A small contrastive audio-text model, trained from scratch: encoder activation relu.
Rows from block 14 of the audio encoder, named by matrix and row number. Each number is 500 + 25 x the weight over its row's rms, rounded and kept within 0 to 999. All counts start at 0. Numbers have three digits each. After the name is the row's rms in percent of the matrix's.
# convs1: 3x3 conv (encoder.blocks.14.convs.1.weight, 128x128x3x3), inputs 78-103, a 3x3 kernel for each
convs1.72 100:518495504541485520515486530497472467470481521408517503517501510481549488478500511523507489488511532505502510481514510475508543475488512498503495496495504490495488503471487543495497548479516494498495460511502450514513491539492503522498477529504493497505523501492572555433479491499493500502516511500498533480556506530584468449487494496435505523460481517478465520520498512502499517478494495456501500484501514475484488517496471500501493479494493502524513494539488487517499456502498468503511480537488465462524445479496482485495512484505531483475534488487562468486584510490479486505528550501498515532520489488504514522475458524499506520510495472462561471488503496472439501489441537506531486526496481474506519
convs1.73 085:512507481506501509481537526495491501501546500495516521440497484486547487503505515509511541478527516473451465504516492502505482501522499496500500498505496532522513504478473495510525495496564495512501497506484479528514493456451514497482537514446503499466482492485474479453487506474535513468490508486498479502492499503494536492508514520535532498455493477489443469483490495520499492522482504476510527476509522524517497484504457479471468506490465539554481563532449482516491500503489503538508477500475523499490488507488487499450499516461524489470494475502478508481490523487506524500504541495563560492581520515565523518554554507534558512510605572469479474504452474469472489498506502520468504510479464480523486
convs1.74 095:499487488484490489525504498577490437538488527532495507490487555502481507515492504536514512499496510502515500505506500498546531470531509500496481494500493503497495480535488492491485524496473460544501423505473465579532504477502499499496491475506496489496490508499507504480503489491492525498478512485513510497497492492534513490533494509506495491506492455524490476489489462484505469491546492517551521520573536488512490480508492489500515505503499477516481481492479477544476440577482487610534512498509535495503484497522492489491462510496494473496499512502514470476502464484504501510470493497513517480496476516489483521468454491484474494524542507509472490529512527522523493537485486518480483503511497502478496
convs1.75 116:492534550505493505514484518428511432523531482482517458508544524474515526438486523501522484494504515524505496480500493492495482508502509497502505501494496499500494483478550495428487474456487516495512523494488501486495495486502490484494484471509490542548488501543481511514516474456520483504517502508498513554516460505542489497465462454494472466552530478545495484580484500555473485504512480497493457499503451527507488511515483533510481507473486526462480531471472522488496508491481508496495465515470461513466506563508487506518507503506478522537487478546504485533488496532614524506542471504538479453563524527532535503489544516466503504466488465510512480473521507490504504515534506494526491503510488510510477
convs1.76 089:490505492463480493498473468502472555437489489557523591522499445549503500495521528522512505500511508477494502519514511504543516456504489490484490471468482504507497452505498467502496506494515518506511495538514515578538496514471498484469513507491484527507523509494463493496511516490513532476431517516462522496466469501503479478571505463564482450570488515530523494464512490483513491521499514528534513555574508521506496514521515482466445493512484500524501481491483534523507457567567513622576506502506539527504522471501508504475511508500479483518472520431507486488543506487504485495524523507488493463531496502490460510514463479508499480537491504530490507524498519506512497537471523513500498539502533509483523
convs1.77 098:535475482502490488459501522533492486523492496564486546528485409514497450499564544442507510474512486482500502480520526495517498490520492496504529478496518496502504501479480523537502458494510465511524460498484478515493499479462498493456493503493542507502523520532460478465516488513496540509481476481572515524513478516476495496535512510474499489460529485503496482486525546477512518448509558452471469504537496457473456509524518446460506499482455517514493483483464501552582471497475509512500519451510546520501449510460555480470535516506467518496553500488506460509467452470484499451502496502511498505520498499514526493456492498481457513502505505505493492539468499520531547501509460540491459525476499502483500
convs1.78 101:502501495502500497506486526504515489491499483499513444445433536459485566500526565527544501457486499498516522484511463551509395543521397502498494495501496489511500473515486496497482504512500502520466513520439498513436445487514478478548485477539502488481494507501487533537505509533500498498506535528469496513513529507473513507486508508501552520558525499518532504507537482542559481508516491556499424563550445500529491504512527484506488477495533475495525461498507517520480516520397505509440462522484507510480509522478499497464485528483507494522486494505500483506505506522522533524530532516500506540502507531477490543508495519464502485481498501456437469493505422494525492543509488526512499517498496520509489
convs1.79 091:540494480497517485562494501521566516459504450536465472492498500483493473526514489470523518515501502478500500501499529493513529469514497507509498496500517493499502533483497509514509524492525458505513475502506480511479469467493439445493434450472547473481497492471508493466440498517482480461502512461518488430541509479542488475504532520472451491470491502489494512438477471512532482503528503493514539472488503496492502498477509512553504491483494491493508464491472517520529457491517498484496499476490524515529477507489549470506514465508498488497558511468541497517574482503489473488531469477538518490519501498528518492495474507499518517571500496510506504494511499497488498481509464455472477527469475533503474
convs1.80 094:469506517488494496536488472535538499468502515483522458503500508471465497461459500511512504520509489506497492493520494471497488499568494490491494513506502495489470472501494500500509499515518503537512494493457500535494494470472490505531464490486487491516499513525506506566504503521505468465500511506466509497495501509557454487562472505559436485557497504484476496454509467526476509533522515511494498548511484478451494518501507544493508498506501492505500506526534495532515485539508485550491459473522473496486499551471495470500481485489503571509446493484483503505518477489510515506497511479531472505497499485494515499499557498483455466559504493502529557453460528504528493459554505464478496499531491498487484
convs1.81 115:490506498483472507543509506490507528544499495485457499488532510494518509492470491473502495499479477502537528501497498478498487507488478506497507499504508512512517540495491494494503533501492497479494494495496496497471500502513445474495500521488500489497469468478536584515513515521500530503488487482491522498490501510515555479523498500501470520501496521500481486515557497484510497467469501508496485487502481532493504500567507466457477480503501495503498481498463508494517486498500497496456489497487465461502492524503480476499479468503503542541476512511477501514524516507487453510496554524495503485503495511495501498493511506508542505499454496481473517521512498415435475478500504512558504461503473528502528
convs1.82 087:513467510516480465520512494512496485461534487470539545516510448510520536520573498496505484490503541493500502495501493543482486524501485502505499501502486512510522514481487513494568508512557487488491503500502520509494462450507509495556502498529498505475512485473498521445473496506496497546476470532524497484515473462510521484432540512448504524403452498481500487494511549491465534481489527500474501505497532502509501445531489506476537498457489495489572500486534505487513508484504522500491505510479458507527496525509509471496506480532486497525524463473511487444533507443512502501486501530496470531506436550519497575498480536477501474523531501492478513500505538507530522517494531507505479531491498557482474
convs1.83 104:496497502491537495504513486465560490474464499445444476449478508504518487487485507493490430470508510482514501500492500500476531500491534504511502510497494526555544509502504495505456498525431500500496496485503495478530493483478475504529447502549481461483500541492516516515518446461500463457481527539497501513536518491501514460499473507552475486526552492485526495496515501488521521491480512506471478491505508498504484527490496478565481517483471507526517477516529526510516479473546484444482474465492522531582524502552479488486506526506506539549514487500512525502495482471527535506454505499511528512491515470511508512472478508511486494479542474473460505458471485509515527506580525474506495549581507492492506
convs1.84 092:492505504508499509542491503447432496443520489490498503462501488506515525498508506489455516467508466449496487510507498466517489516524482499503507500483506476486499510482504506491525554435541538508502498488474494516470499499473469503512475493544497491497520521512530565491488500512497489517468521500464542508520516467523510507475496430467521510491526481553482487504532477502536483494524531523516482509516505521457489499529456512484465490467488512496521457500498496494468515486462496508474490454488496506476518512502501497455516514497506560479487496472501511490533514522502494499507504534460499508499503504524508572506473533494547509502502475494512472495473471528521506503512499515512488509516473480518495