A small contrastive audio-text model, trained from scratch.
Training: 7800 steps, batches of 256.
Rows from block 14 of the audio encoder of a small contrastive audio-text model, named by matrix and row number. Rows with one number belong to one channel. Each number is 128 + 32 x the weight over its row's rms, rounded and kept within 0 to 255. All counts start at 0. Numbers have three digits each. After the name is the row's rms in percent of the matrix's.
After each channel's rows are labels from the 100 clips, of 14848, where the channel reaches its highest value: "responds to" is what is common among them; "peak on" is the class under the peak. Only what is clearly more common there than usual is listed. The data: synthesized solo parts of chorales (CocoChorales).
# convs1: 3x3 conv (encoder.blocks.14.convs.1.weight, 128x128x3x3, each kernel summed), inputs 0-63
# convs2: expand pointwise conv (encoder.blocks.14.convs.2.weight, 512x128x1x1, transposed), outputs 0-63

convs1.55 088:117122146111108109170117146161088134077107109106113128152132094126170135150089145016097090112156142104194142104080147106144166198104083126156147128156108120160124092135138153137133080096113111
convs2.55 103:103154145061124137074128141139171122107123068129131160190144102131119245134179108130111150129095109071138053069132149118105152181105126167127130122123133182164169108114119100112153117107097163
responds to: note E5; note D5; note F#5
peak on: E5

convs1.70 114:112213106134174136141150113129129098118143132089167084196091146096135140186132153115090158116105083126124169126095112127101156135150157127135076090102186116167153078113083137096111172112121132
convs2.70 097:135075124143127115100176103094131142094104189125177104183131151139113123119098098074118051095154128127148135164128159228099117121114112110120159073110128139122186098103122198088094143178107122
responds to: horn; note B4; note A4; note C#5
peak on: B4

convs1.38 073:143137103169111173145120119126102172104129098152152148119146136191160093137122148124126085072153148198133118100134137124173087179145165155100089133211146116141126067146208169166111121140106151
convs2.38 091:133093116102195114157122143112196157153109136128122087097111124125108194071132100121078127131106128137125114146128151113099103163183163101128066109164149170110126139146125097156130177122143126
responds to: note D4; note C#5; note E4
peak on: C#5; D4

convs1.95 083:167159111174114104074154203143165104144137121134128131117168120110085107205131142088118106126117156122178115219113126118128099091184101101049101185087109105126118122104133138123150169200113145
convs2.95 101:075136121211118130116118106066132132135154118134136157123149135144074102084137162116178114146103130131096156159148115113144132169111136153147119158070098132159118143094132122115144132117130020
responds to: note D4; note C4; cello; trombone
peak on: D4

convs1.109 113:122113137105164115137195135091201180215139155123092126149131159118110186156239120110168145119139141166160128083129189100142148071171137180121153118163139135124135184131138151169125165095163170
convs2.109 098:150145129120126093131107129123117139128105118123112133225154141142152137081158150072141147162111101118124107197144116119109114159160151114053135131139134148073132099043205096128126158118203117
responds to: note C4; note D4; trombone
peak on: C4

convs1.126 112:094137092195136088112123082100148139107071157103099182221092148098099115163113120081122108072150135122097148068091099030103118128114143139072157120088165079096144141099135126179132156087143106
convs2.126 100:118166117119171136172079134124105073146146178142119106100144132108103108141101132039203132130213105131156133137172130074129121056144093089120112111100138140103072147161114110127138109104110126
responds to: horn; note A#4; note C5
peak on: silence

convs1.113 118:141131096058153186070119178150126139146205157165163118124137126107162141145121179083085146147145110062143135110175110129112093082109200119125074171050149098148119145094107148092092145166144143
convs2.113 095:111156109137177041083151130136112137187163176135154139127078120101130101120149113065120099094139144124140116100156130097066120112143099133130184115129162111132059064192125120130096118179074215
responds to: note C#4; note C4
peak on: silence

convs1.100 070:143082117156162126101141099138141151142133092153084091131119131109049064119127083122098115150110125029154127230143126113102068091097160041128131114135154110112101100144086070149128119178071164
convs2.100 110:125135079115103124116083133123109135062131127132049163186163088192148115191162176111118110131146087133146144154168101145128146166122123124164091155129072133147180136142117116180228106178090133
responds to: note D4
peak on: D4

convs1.33 105:118122160194165111098198108093153187147083114123136186128160129139163155162174133106121130120167159125121151073136110115115164184146157150124185122143105119109196149147198173171161152067150167
convs2.33 096:141143154121102135199149090127134083149056122107117112086140168121147084082128074145130090163132105078137076123116154084164165058173111119176123094128127101117048149197104098125156079113149144
responds to: note D4; note D5
peak on: D4

convs1.118 103:201161230132157222135144149147115132156180139152158104148087127129142099099144119132177141144132122083132141119226125103180147167165080122157059125077129142135109158139143126086134163105093164
convs2.118 102:070086119129113130110118156055176065067126061152109143076114063079128083165088149127135140077141139142069075148097120135078129095095103091170128108115102122152092118098109111092093078138102130
responds to: note D5; note E4; violin; note C5
peak on: silence

convs1.105 073:161119116116126129104127159128120145158125159152163104164168128158174114142131056069093148133104111054169160255112152176141139090151129135145081197072136129085125113065108120095145097215125148
convs2.105 095:135152191152165139112105176133120129118156104117112184042144143160077094136136143169137114107137096138115144069175018092143110172099146146130159109140116122101185090141112131147171086080082091
responds to: note E4; note C5; note D4; note E5
peak on: E4

convs1.37 085:165129142088167193183099138146142114115204168100133146130089122141119137179127192142095169146157117094148105243162110112125134106143099125184124109097114142100104146142142158137148153132124141
convs2.37 096:128121134122084154081117143133163109140070139150176130140133105089163145147152108126096146131148029119139100099140156144161088123136168146082148082151051132159101139081111146167133159170118095
responds to: note B3; note C#5; note C5
peak on: B3; C#5

convs1.93 109:194171164132133165122123181152149078144217164175131117136085151101125104129087100154132110164136103119138112111168114136121154113163088109140090135147116167173116134093089152152113113107104098
convs2.93 098:110136137175098133112151136125129144106085186130091124066125160144077129141159090124138176103170136192081134120125038106180138099124164103094135137168142151167087118101054122165060132147169167
responds to: horn; note B4; note A4; note C#5
peak on: B4

convs1.7 080:097166119118122129155145156156104135111101123152132127092073130112122116186093086101117148148153124146190136232151154119152147211128205155140156152073122111086153120177092122124129081154093130
convs2.7 098:145090107146163125076159121127074073126135115138155137093136086129191194164065139050161189101133096143112167130147217124124137134154123144172065165124141102124186164153122132133221130097109130
responds to: note C#4; note B3
peak on: B3

convs1.36 092:199120204157139152105137168139169155117162094175099121151171150147152074111140124059143129129129116124164122148173162090151078074122156149123078172089124084137140134123109133106102119165164143
convs2.36 093:081157120058160135060179096078133108091085100152082160170129106152133129147138107125147122120127109152153170125085091065100111131150127188129152175185093105102082113058075150108069146066125124
responds to: note E5; note D5; instrument: violin; trumpet
peak on: E5

convs1.83 082:119142127134165129162119128154116111117156140135110107101057146098091110094094050137111126156120179131118149146170118124171129186151087207173138112188175203068125092097123120129118176111139115
convs2.83 101:084105112209113147144135130125157111106146118182131092062149106118115129102116153152106120156092160118112196114132123158175085103139136133114172142125129105117113135128171101119125102066065121
responds to: note D#5; note C#5; note F5; trumpet
peak on: D#5

convs1.122 127:111176112147139083105116089132092136123101114101116099160117141153110149126133167097103099109063082102101140148082099114136113098110135162126126126111128091219147084142128114118102074160103138
convs2.122 106:119115178136165127119095156188096128173114148183089151128133090131129159194172158143120133161126145131130085179150142153107170099168167113156147085117160077141066138062168098119126112142113178
responds to: note D4; note E4; note F4; clarinet
peak on: silence

convs1.28 126:077112140145100141093134086057149164161117119079137158135115111158155144231185146199125111179127161129176094122091170160127127147161122107105112119121109141136135112134122129164119118101134143
convs2.28 104:092092110107218128122183129099121124137161133095094118091139136131125156154112124091128153132109096137065136155131155098124078114031142079086143147124129189059100142107208167105095134154159115
responds to: note E4; note D4; trombone
peak on: D4

convs1.67 122:097128131210131127129174076110116181187097148149148180123130140139181122145170125192175103141147140157116118128182171067121116089133148160124122126184094120085147112160189144210125110100099190
convs2.67 099:140086122128158122151105120166131132106045118085121101062157120047080158112174128126085131146110128106110157160124148140086125058162126122125139125122144121141102180167133137123134146101138131
responds to: note E4; trombone; clarinet; note D4
peak on: E4

convs1.94 083:131174105111135098064150087154140159140117147115145140145143144197112171177107164222114140115127081140168136127129146139126169133140123115131137117117149130130100113081040148115144127136172135
convs2.94 093:131066066141088128127104127149156082160066104111129147102110074153170169091089147155198103127136164164110133177157181123090143085180116113199130079067153079149080171114098093156160170140114145
responds to: note E5; note D5; trumpet
peak on: E5; D5

convs1.27 103:126128197113153122151110183153100104129159158135076093140134142113087125089134132124127116118134081182213136137163095084136126088108100121126090163138147150152131082157102129100121070164156136
convs2.27 113:130154127042154156113111124162130129072140119174082216178115100156128098166113117106055143157131131127116116136110136128111122131081108104125119096136150131146088146161125133160101105112158162
responds to: note D#5; note C#5; instrument: violin; note F5
peak on: D#5

convs1.84 087:159118155141101137159142171137088132120132113119000115140137146114074142063153113121172105137114121152165124170174104080134118183111071116163148139078116098124113087132086146150095083164081111
convs2.84 092:127132120070096130150144149159104143093134154123064129179107143125149113121075167148103100115156131122154187156085117143117171144065157124197171172104129154128143114129136123090100121131133174
responds to: note D#5; note F#5; note E5; note F5
peak on: F#5; D#5

convs1.32 099:161105180152153192104139169136194131149144124161171099143118158087190121119126164134090102123137074082137100107137134118125126023071255125104082160125133128116114158108110120124098159123161106
convs2.32 089:157150143083101098101126169121145117154141107167192092143103144112091093144063121069025127152114106113147111098151140097159094131095112135100105143139094119124135158076126112144114104166087108
responds to: note C4; note C#4; note D#4; note A#3
peak on: silence

convs1.68 114:112220117085176124119135126123150093120090172120123106162134152144119087160121129094129174130116129123103173151108104162110155164114108100119137144068182076187165110094103140113138220134164140
convs2.68 091:140094123086116087103140147128164191118097082132186051139130150110120208134122092125102098099106153146072112125111099169137159124061120056106105124143177195167094112095104077106116122118171141
responds to: horn; note B4; note A4; note A#4
peak on: B4

convs1.119 125:129158130156111154131218142127162190190114128119104165152143108145146224209188153131097117143170145187138130111150193080130112098158134157123112149120130109099136137111141145162130141130139182
convs2.119 098:125114088129133199070085130127106189149119156108129102129152123121172127085185143119135109139167119192067136105090133186126166154027109145084113141125128125135143156125147093114091142089126124
responds to: note E4; trombone; clarinet
peak on: E4

convs1.102 099:137092137078145122107119144131166110098088153102097124179184175092128127143070114064096109172125183082115144108136075115114116143092158157124166134119114048149125114106163110097153119157117104
convs2.102 097:119110148035125150123144129136113120102138149093127107152160156105105128096141111089153140149132112129141075073133138151137149154106137107120179161116127154153128141152095090110141105036209126
responds to: note C4; note A#3; cello; note C#4
peak on: C4

convs1.69 101:116141126143118160093163171128125096121104146111140087125137123052072142138110116014104150141131152106208136159159144162118088102090134102099142183151125078114141131085130103115135147212129141
convs2.69 102:136096070076115081147144131122160110129148128128153052138146157225131092100135151129118109111124099127095135122144217123069104077129124123140157123172148113140065158166092159090155061134112184
responds to: note D5; note C5
peak on: silence

convs1.10 100:157142177162128249146141171145078125144156150131119140125114135086132112089143144143138133104129109135158132093197136082087105165134137103160000088092169126171036127117173124128103125080130166
convs2.10 104:126085139131171088122127089126127105152128081082111103080122109119120136162155120133055205115072105105135088106077114109125104084124117071093137130126168108135079150099106124102132126152131129
responds to: note E5; note D5; note F#5
peak on: silence

convs1.6 099:133172160112134172108192186161165165218133101132117123166131136132109166150209126112126144180160120121173129130165222136131108104184078063167075136152170115144111152111123177135136149139110191
convs2.6 097:081173111130143145102150132114168216144134083113126136080128112076083122133111110146159226040132092090088123138152105074130104109065077093083168028139150111068117129106161134099088112129145128
responds to: note E4; note F#4; trombone
peak on: silence

convs1.85 123:125103155179126128089162122106094140141099144117169167129201134122120214147179134128132124171166192167107120094131181155176102141126128173109187151189079146098155113126185183170121118119164145
convs2.85 088:186147194108100113147141097054112129202130156062115124131146138101139120100113102110095100137147113116091091169121146084106139095167136143080105087147056127083126107175103124116163198093122118
responds to: note E4; trombone
peak on: E4