From a checkpoint of a small contrastive audio-text model: encoder widths [128, 256, 512, 1024].
Rows from block 8 of the audio encoder of a small contrastive audio-text model, named by matrix and row number. Rows with one number belong to one channel. Each number is 128 + 24 x the weight over its row's rms, rounded and kept within 0 to 255. All counts start at 0. Numbers have three digits each.
After each channel's rows are labels from the 100 clips, of 14848, where the channel reaches its highest value: "top examples" is what is common among them. Only what is clearly more common there than usual is listed. The data: synthesized solo parts of chorales (CocoChorales).
# convs1: 3x3 conv (encoder.blocks.8.convs.1.weight, 128x128x3x3, each kernel summed), inputs 0-63
# convs2: expand pointwise conv (encoder.blocks.8.convs.2.weight, 512x128x1x1, transposed), outputs 0-73

convs1.102:142088125130105202163177118125153137128150144121127134141164135172133121118132173119126168116155108123137115178125129177171160126154110090159153144157144121164158139141149132134083158146124138
convs2.102:100122138161139093155098155197103136119124121100131089132110106133110119115108123116059094114126123080126081108128111127165103137127134093147128148133093169131132128100121110168145124072123087141130168095150126146144098122
top examples: note F#4; note G#4; note E4

convs1.6:095135127070150120116193116106096109133134129120085111092146164131088103158135127105144116141128147120132128152122161115122126129093146137135154105126100094114098126113087141130107108098133140
convs2.6:133118129117150124165123133122134203115162130133102155124094153134164158127138133164112129227136126135106128142138127176126176124141094133122090128132135103091151138141148138118121087117127139130140092098115159105169162102
top examples: horn; note B4; note A4; note C#5

convs1.104:103152108097130150121129141128173127129115133088092180090138126098132101178125117088150148081145107130148070150143127075134123129124150125169112145160146096130124152089126131115083136108171121
convs2.104:135147154115135110129089128134086130164128133082103131133108163139144134117163112170089143128145123088149125127181161145158107131109099127118148116171121120098136124135125139092106148164129168100119165101113118187164133098
top examples: flute; note A4; note D#5; note D5

convs1.125:109137139120052144132131131120133140071165159113116099158164106123083139119172134129150136103173152081124137121146135115193106132109149113143100118156125109152148125120110119158119127100134162
convs2.125:106107126122131128102151122145145113079125149108153128133127109143093141123118094104133104117184101127124154113075124128153126126114144130137055125117141143142135116164126115105155084135144082108131135139134112090123137117
top examples: note C4; note D5; note E4

convs1.22:117138131128117124105120086083143109152121179129120141142134117111105043118109118136109141146124133141119126091143126102136119128151150134142111118136138105127163128168127147157072091115119091
convs2.22:138117123123090119131120125102104112121129118098141137143129103143120124133127152117118081115143143128135098132135142112126136109156116142134134083124109105131128126105119118149091125086142134131089185110132101142102166133
top examples: note D5; note A5; note G5; note E5

convs1.42:089119152083100128105122106117151150123131153117139090135083088093127142115114114114131115139105134128126102089126148124093118143122195152152120112120105102101140094134138119075135139117121095
convs2.42:168176115112128119106129103128139144127082160155129130115160161098106092114155153126113092128112140119108124175117092160078125142163127182139109082121114121111092137110104130151088169184122109137113108119057124133077116115
top examples: note F#3; tuba; note G#3; note B3

convs1.48:116145157139174118162136100151126102177144140146135119155143155116105101116172156124118127120115165144079117139103145164127134137110098127091164116179122173107154100110181152172157144172127143
convs2.48:084156128142180116094172118084151129112155132161131125116080108181125166154166158113183131128105118136132117128106132113110139133120127116113117124125116141121098105098092131114113127134129129100151119130126123103122117082
top examples: note D#5

convs1.81:107117112084103113111141138142144129120120096101110117110121140100141148156140113097110110130098109134093097130127113143126093116130129132121125114201136111128107129113137132089149104071115147
convs2.81:147128163136171123134104170125101237124104126134108167170115138120121109115169119179124150151132124157111138117140180131104119103120133100089121121165111080135111182161173168127116145131141127124111118160150139155120127145
top examples: tuba; note G#3; note A#3

convs1.91:112152133115184090155119143111088148151121133133133126116164132152120085159085079139128134111129096135051125117141118134098130085184161124128106155102156113091155131118095126124112145154081141
convs2.91:125144130110139128125137122109169079061133083153190139171125149112131107119073128179141131108129102091132137125145159125117138124132166136110097131160138114133116117124142136154141155114158155113096126140139132133146104108
top examples: saxophone; oboe; note G#4

convs1.62:122130153121160088099166172118126112129132115145108172149143116126129115129140100086131152113121143114116112069168140091117112164136182128142104083108101132112107179127141111120138119112139148
convs2.62:142071073085136103111135123098130137160192156105125124139136128096146108113123131135104093134120124127126117131118128117145122146146157109143164131128127163138125115119142123111166088117134124114119130137105123097128116132
top examples: note D#5; note D5; instrument: violin; note C#5

convs1.82:145101120146128065128113107148126100133136105135132157138156128149134096134173139144113115199133147134124151091151132104100162112081089091125142168080113112152096137131123141134088131120140113
convs2.82:122144102102092104108129112053111150089157160125183091145158123145128135142125134121129136110138155107121090122109133105165132124128130126112086123127123142125133115193121075124143123120128144132128173108105140131112189131
top examples: note D5; violin; note C5

convs1.52:107137131102121127212110151095164143117107132123122183112089089130123121122097125097103121126106129121121134104084132103170111132118151101134080167125139129101132098136079149114129141156120117
convs2.52:130146110175156103147126136105091123103135119098094151180120155147115119111141116138142165145117092175115061127140099116105126098123161155130108140138113069120137136114142113141113106109121114147119111141131099160146115130
top examples: note C#4; note C5; note A#4

convs1.10:118139166108151155095133156162131147134130103134144121133155159073108170115158110103127133137131181131137133106147145140123101134122123133120100152136146104112138133125122116092157118067138139
convs2.10:159128120183128135109162126170133195130133134112103120173136126129100121101113120157128125120151118117133128137121170084120118126164140125139118148147121164133143130102151130117132116085126129090127144131133149161101095107
top examples: note F#3; tuba; note G#3; note B3

convs1.106:086123171104145101101124071144076135135096107149137122128163126094110102112113108108099100129150154121127136108145149088145110118102161149151096159120092109087098168128133124127152109135104163
convs2.106:134104099081149120151158111117123136115132148113119153084133120123167135181125084134092095121176126158140156138162165167093115126160137101159119162126128082102132127222129156113142108102132153156163114073131165079125137143
top examples: horn; note B4; note C#5; note A4

convs1.15:131141127143105163136133121090129198129128115126121134114176098107112139137142158160121093147127132092106121152148124152076122125132204170159130119133156110117126140124053132153134110105114131
convs2.15:120139118065121102118135070132121130129133129152131168151088147132175085157090144143136136128139123143152141116110133155140134114138135116116152081141092141125110125120151155116086094147120138116096121117094114138128086131
top examples: note D5; note F5; note D#5

convs1.119:069117151094171113090132123183160138160143160152169119128122146116141119086132147117142151152119141143130126145131138104162105113129146158118118111129123102103162112130120130104109112155157113
convs2.119:131151127156095120129107094121109113076114121123123111103162136173157157163148113150130112103106136128135130183126093133098102164126108103120145153137113111117178123166110143145158163150120108147181112151092123120124092139
top examples: note C5; note A4; note A#4; note B4

convs1.0:151145197148201097132094120119129127126127131179161131125135106182134134140118110155138143140143205117132162163146170124129100140142149151135070116118100120170117123121171093137147117076130152
convs2.0:120122149149138130085130093122165122144115125106127111179095136128121176132139143130116112141114137122087087138093127134063097178142126123118104170138116124168178121119104102127140122123126142129168140140124123118150103151
top examples: note F#4; note D5; note E4

convs1.5:109140126126138141107140146136149109144090133119125124153142125126076073126116141129112094146138139133116137121132130149119106090122131154104095106081154097126153116124129128123138130097162144
convs2.5:123140135086115102140121152201145220162108125132133101149125167124084131135127130129129132093118102091118098135110131138129118148129120077116096098137110104129159142095147129131130154130116107123130122063134128192139180110
top examples: tuba

convs1.18:134150160119172073067053084100166149108116145163110099137152138093124105094180119142133112157131160131122112139128154057122117104123135186130095109125148102136132126138138098104127100124177123
convs2.18:119156130137128129088136142109142182126122121096110139103141109128111112137166108140150122192167081137161147146113131136152095128127133131118154103131130134138103127132120144131134117200156156096111108098141131160109148118
top examples: flute; note G5; note B4; note G#4

convs1.123:115156124124135149146202090152162106131115132126102148137131139150141104139146157119123134143125123147125113142102132159126196121117139138114156078150121133174093124118127131153146095160107190
convs2.123:127178125118126149124130128151103129114129129114113148152137116115114151093127158118148130119085093127111147099158116089113101125100094134131109120134142176109130142127132140107107087095104124146125095127138128122126094136
top examples: tuba; note F5

convs1.55:113122123100124131119116120176090149106128090119101137112148155137133086100143116118174119181113117162063168099120138145107122139119143119121131131078136094146102130109155129135164148110119113
convs2.55:126160141154112129118116167137133128118118105128119119157162102136133121134113132109106105138102123179129138118117128125120128142080111167124122150126145134096130139139115179119119134151128117124151157149130188143150054117
top examples: note D5; note G4; note C5; note A4

convs1.80:180091140149143127153160133151173099177156143135086138184119123126149143142114163140124172086142152125174117131127144176144136140117134117119152122148077140129145090149171158150090145148150144
convs2.80:091075132104089108053082112123122122129117106136121094126094130103116129131089109103128120157094104096106089139126097148128105143108081132117145137111105144146146129126146106089123137130107104079108135134161142120127129132
top examples: note C#4; note F#4; clarinet; instrument: bassoon

convs1.87:087139137096119139085147129146130113120093130151126144137126082150086098125107137172105089149058123144159158198149124107114122148146149110158139114148104125125126131134101119113135143106177158
convs2.87:107165123030106103149146110155130112123133148138114120101138130182148099141121138141166183136101139113139116130149129127133106101126124116150098088127143122144118123134117135116109137089120125100114117138146164112108191124
top examples: note F#4; note G#4; note E4

convs1.65:113132122122173136141117138128161075127095092126124172152076151149113075143100130138130103095134100122126140096175112131107124145126182093159120129129179134099086135145100120132105141146145141
convs2.65:110073126177127155114120105114130106100130172148106150111143121133131094137123093116153133113147151126129159127131092120122090099102180114147129158120101168164148120169112130098095074129152113135125118121075109132105144168
top examples: note C5

convs1.53:127152128128143088131191137164229137140141117119128153127147171149126146162131101129118133120135129131151110148155123111105115135149151125171105098147122129117152153086137129109131177126228171
convs2.53:105095128110161156108166133103126197111142114152119174157101078112155119133143077107130101161127097153115115088137113137112138111112110132151100132134119109111129141099071122105112134096100110083114137129142182158136103131
top examples: tuba; note A3; note C#4; note B3

convs1.27:128110152120155136083143102146095152135131112152131166097121099098104112105126116128115179136146176155098067103117153095132096134120125151136156139129096153113107120116181116112149109161123105
convs2.27:142107121168118152140094112098141107128126140139167153102138123119151135159118109128156159081117147160168151167129129157156117123141153134121152164133121146109118137146189128108123094171152197142169139222127141134125139146
top examples: horn; note B4; note C#5; note C5

convs1.68:130099187099133123131131097114078127145112096185141129152125114108150129123129156124146116140105179113117162133140174095133126132126139129135127109114132178125103142149156106092142096198093091
convs2.68:140106109125146124151105148136107080145135131115142118093128110123109144138182141115164074111127130144120118160124099118130113117115129140163119131072126139179109125138155132122104174120132131113147130126138155133096136142
top examples: horn; note C#5; note B4; note C5

convs1.63:112150139137096100130197128139136119094125098117153137136133111127113097142145144143135162154088148136121143130146140124164143109128138120147116083123150148128141176146168123139146116081120120
convs2.63:121079133125138168151142113131127125070122166137129171110117146078130117112111123128125136164134117141120176117131131116124098132107128103164121184135097108168152122165129122139133076138113117142127091125111168126113184125
top examples: note C5; note D4; note D5

convs1.110:128107129150157163159169154141097111138126135148135140132168112157114101148138132141103193116095125169093113145114140139109124100136109111120100151135094135139107113149137154105144156106091161
convs2.110:122139155127108099127083142163082151112128123171132135133119088129121095122126139128111134133129136111132119151136144128132182124095129129132113131119102137116119135136114159136136170063138090119133130108114094112111102126
top examples: tuba; note E4; note F#3

convs1.86:135152110136144099154120169105126108157146126141131154117122153155133122175114129130145145109129100181119097102108122175077135137102137107135143133158159128097088144099133152115101174148119101
convs2.86:114099139123110128122140154157124104124158154130148063109140128103101170110142141089108106122143113125105150145142058120150168109126124127134104133124126178144129151135133125090097187098119140121124121113145113151129135121
top examples: clarinet; note D#4

convs1.47:094123118128213119189139146155144122154111128128151163092172144168139117135121109119116112159116124148143126125091145138107139081124132116114115140140092067129163111108122131117167134124153135
convs2.47:109095133086132098170086126146101134118129151142118108060154086110134108148042086080102125188165119135151123145123089129135132133127117166119126132116079122111137148125119156117115134157128121118125113105127135127118122101
top examples: clarinet; note D#4

convs1.35:129157137136109106136164074109127118126079122138118138135117096111098110155144149115117104165125154093146152133129150132117191175145150145127169075133144151108110111113133130128133099169107170
convs2.35:085131150139159175137135125136093132112122111154078169174121168125141125136154132092137118134110094160094131120201122105108121106073111122155077126131156134131111110132140101128126111093130123224142174143168140100121146146
top examples: trombone; tuba

convs1.29:124125138110161147122118103114132115132160154113161131137096191102169105101147121142166102120135136138162116106108135148194068133109095125117128161116124078136124122163087138142105145132160124
convs2.29:087134203096155172122129116153121093146129180121124115128131145100129135064116140137135157142122157136150186122107127123125165136089133130125136121125106119094163163158168156127145080086096141092124138124130096150178124140
top examples: note F#3; note A#3; cello; note G#3

convs1.73:114140149128121137093180068112108117160158122158159145139147074102130108111158122128121138109154137112104141121120146159112162108143144132131147078143094127137106129142127102151102084180140140
convs2.73:092076113155061152135113137136140118081128147149108128125145130161129141180083167121097145111132129136077132141090094133131134140156102071153061141055134108161138123135136098137141146167171118136134157119154123142134123133
top examples: note C4; trombone; cello; note B3

convs1.117:153115210132130116093151118125137104115125107185149113126144106144133138112142109124100156103138224115114171124104190119134124133146141112135136135148130151117137105107168105135109176065122145
convs2.117:113152121119152098120124099134134084110187091151125123167115132124116134135108121109134076111127136110152122172119145120144108137139101093124168140135089122132163127125142073155129140152127152128122139102120189121145144110
top examples: horn; note B4; note C#5; note A4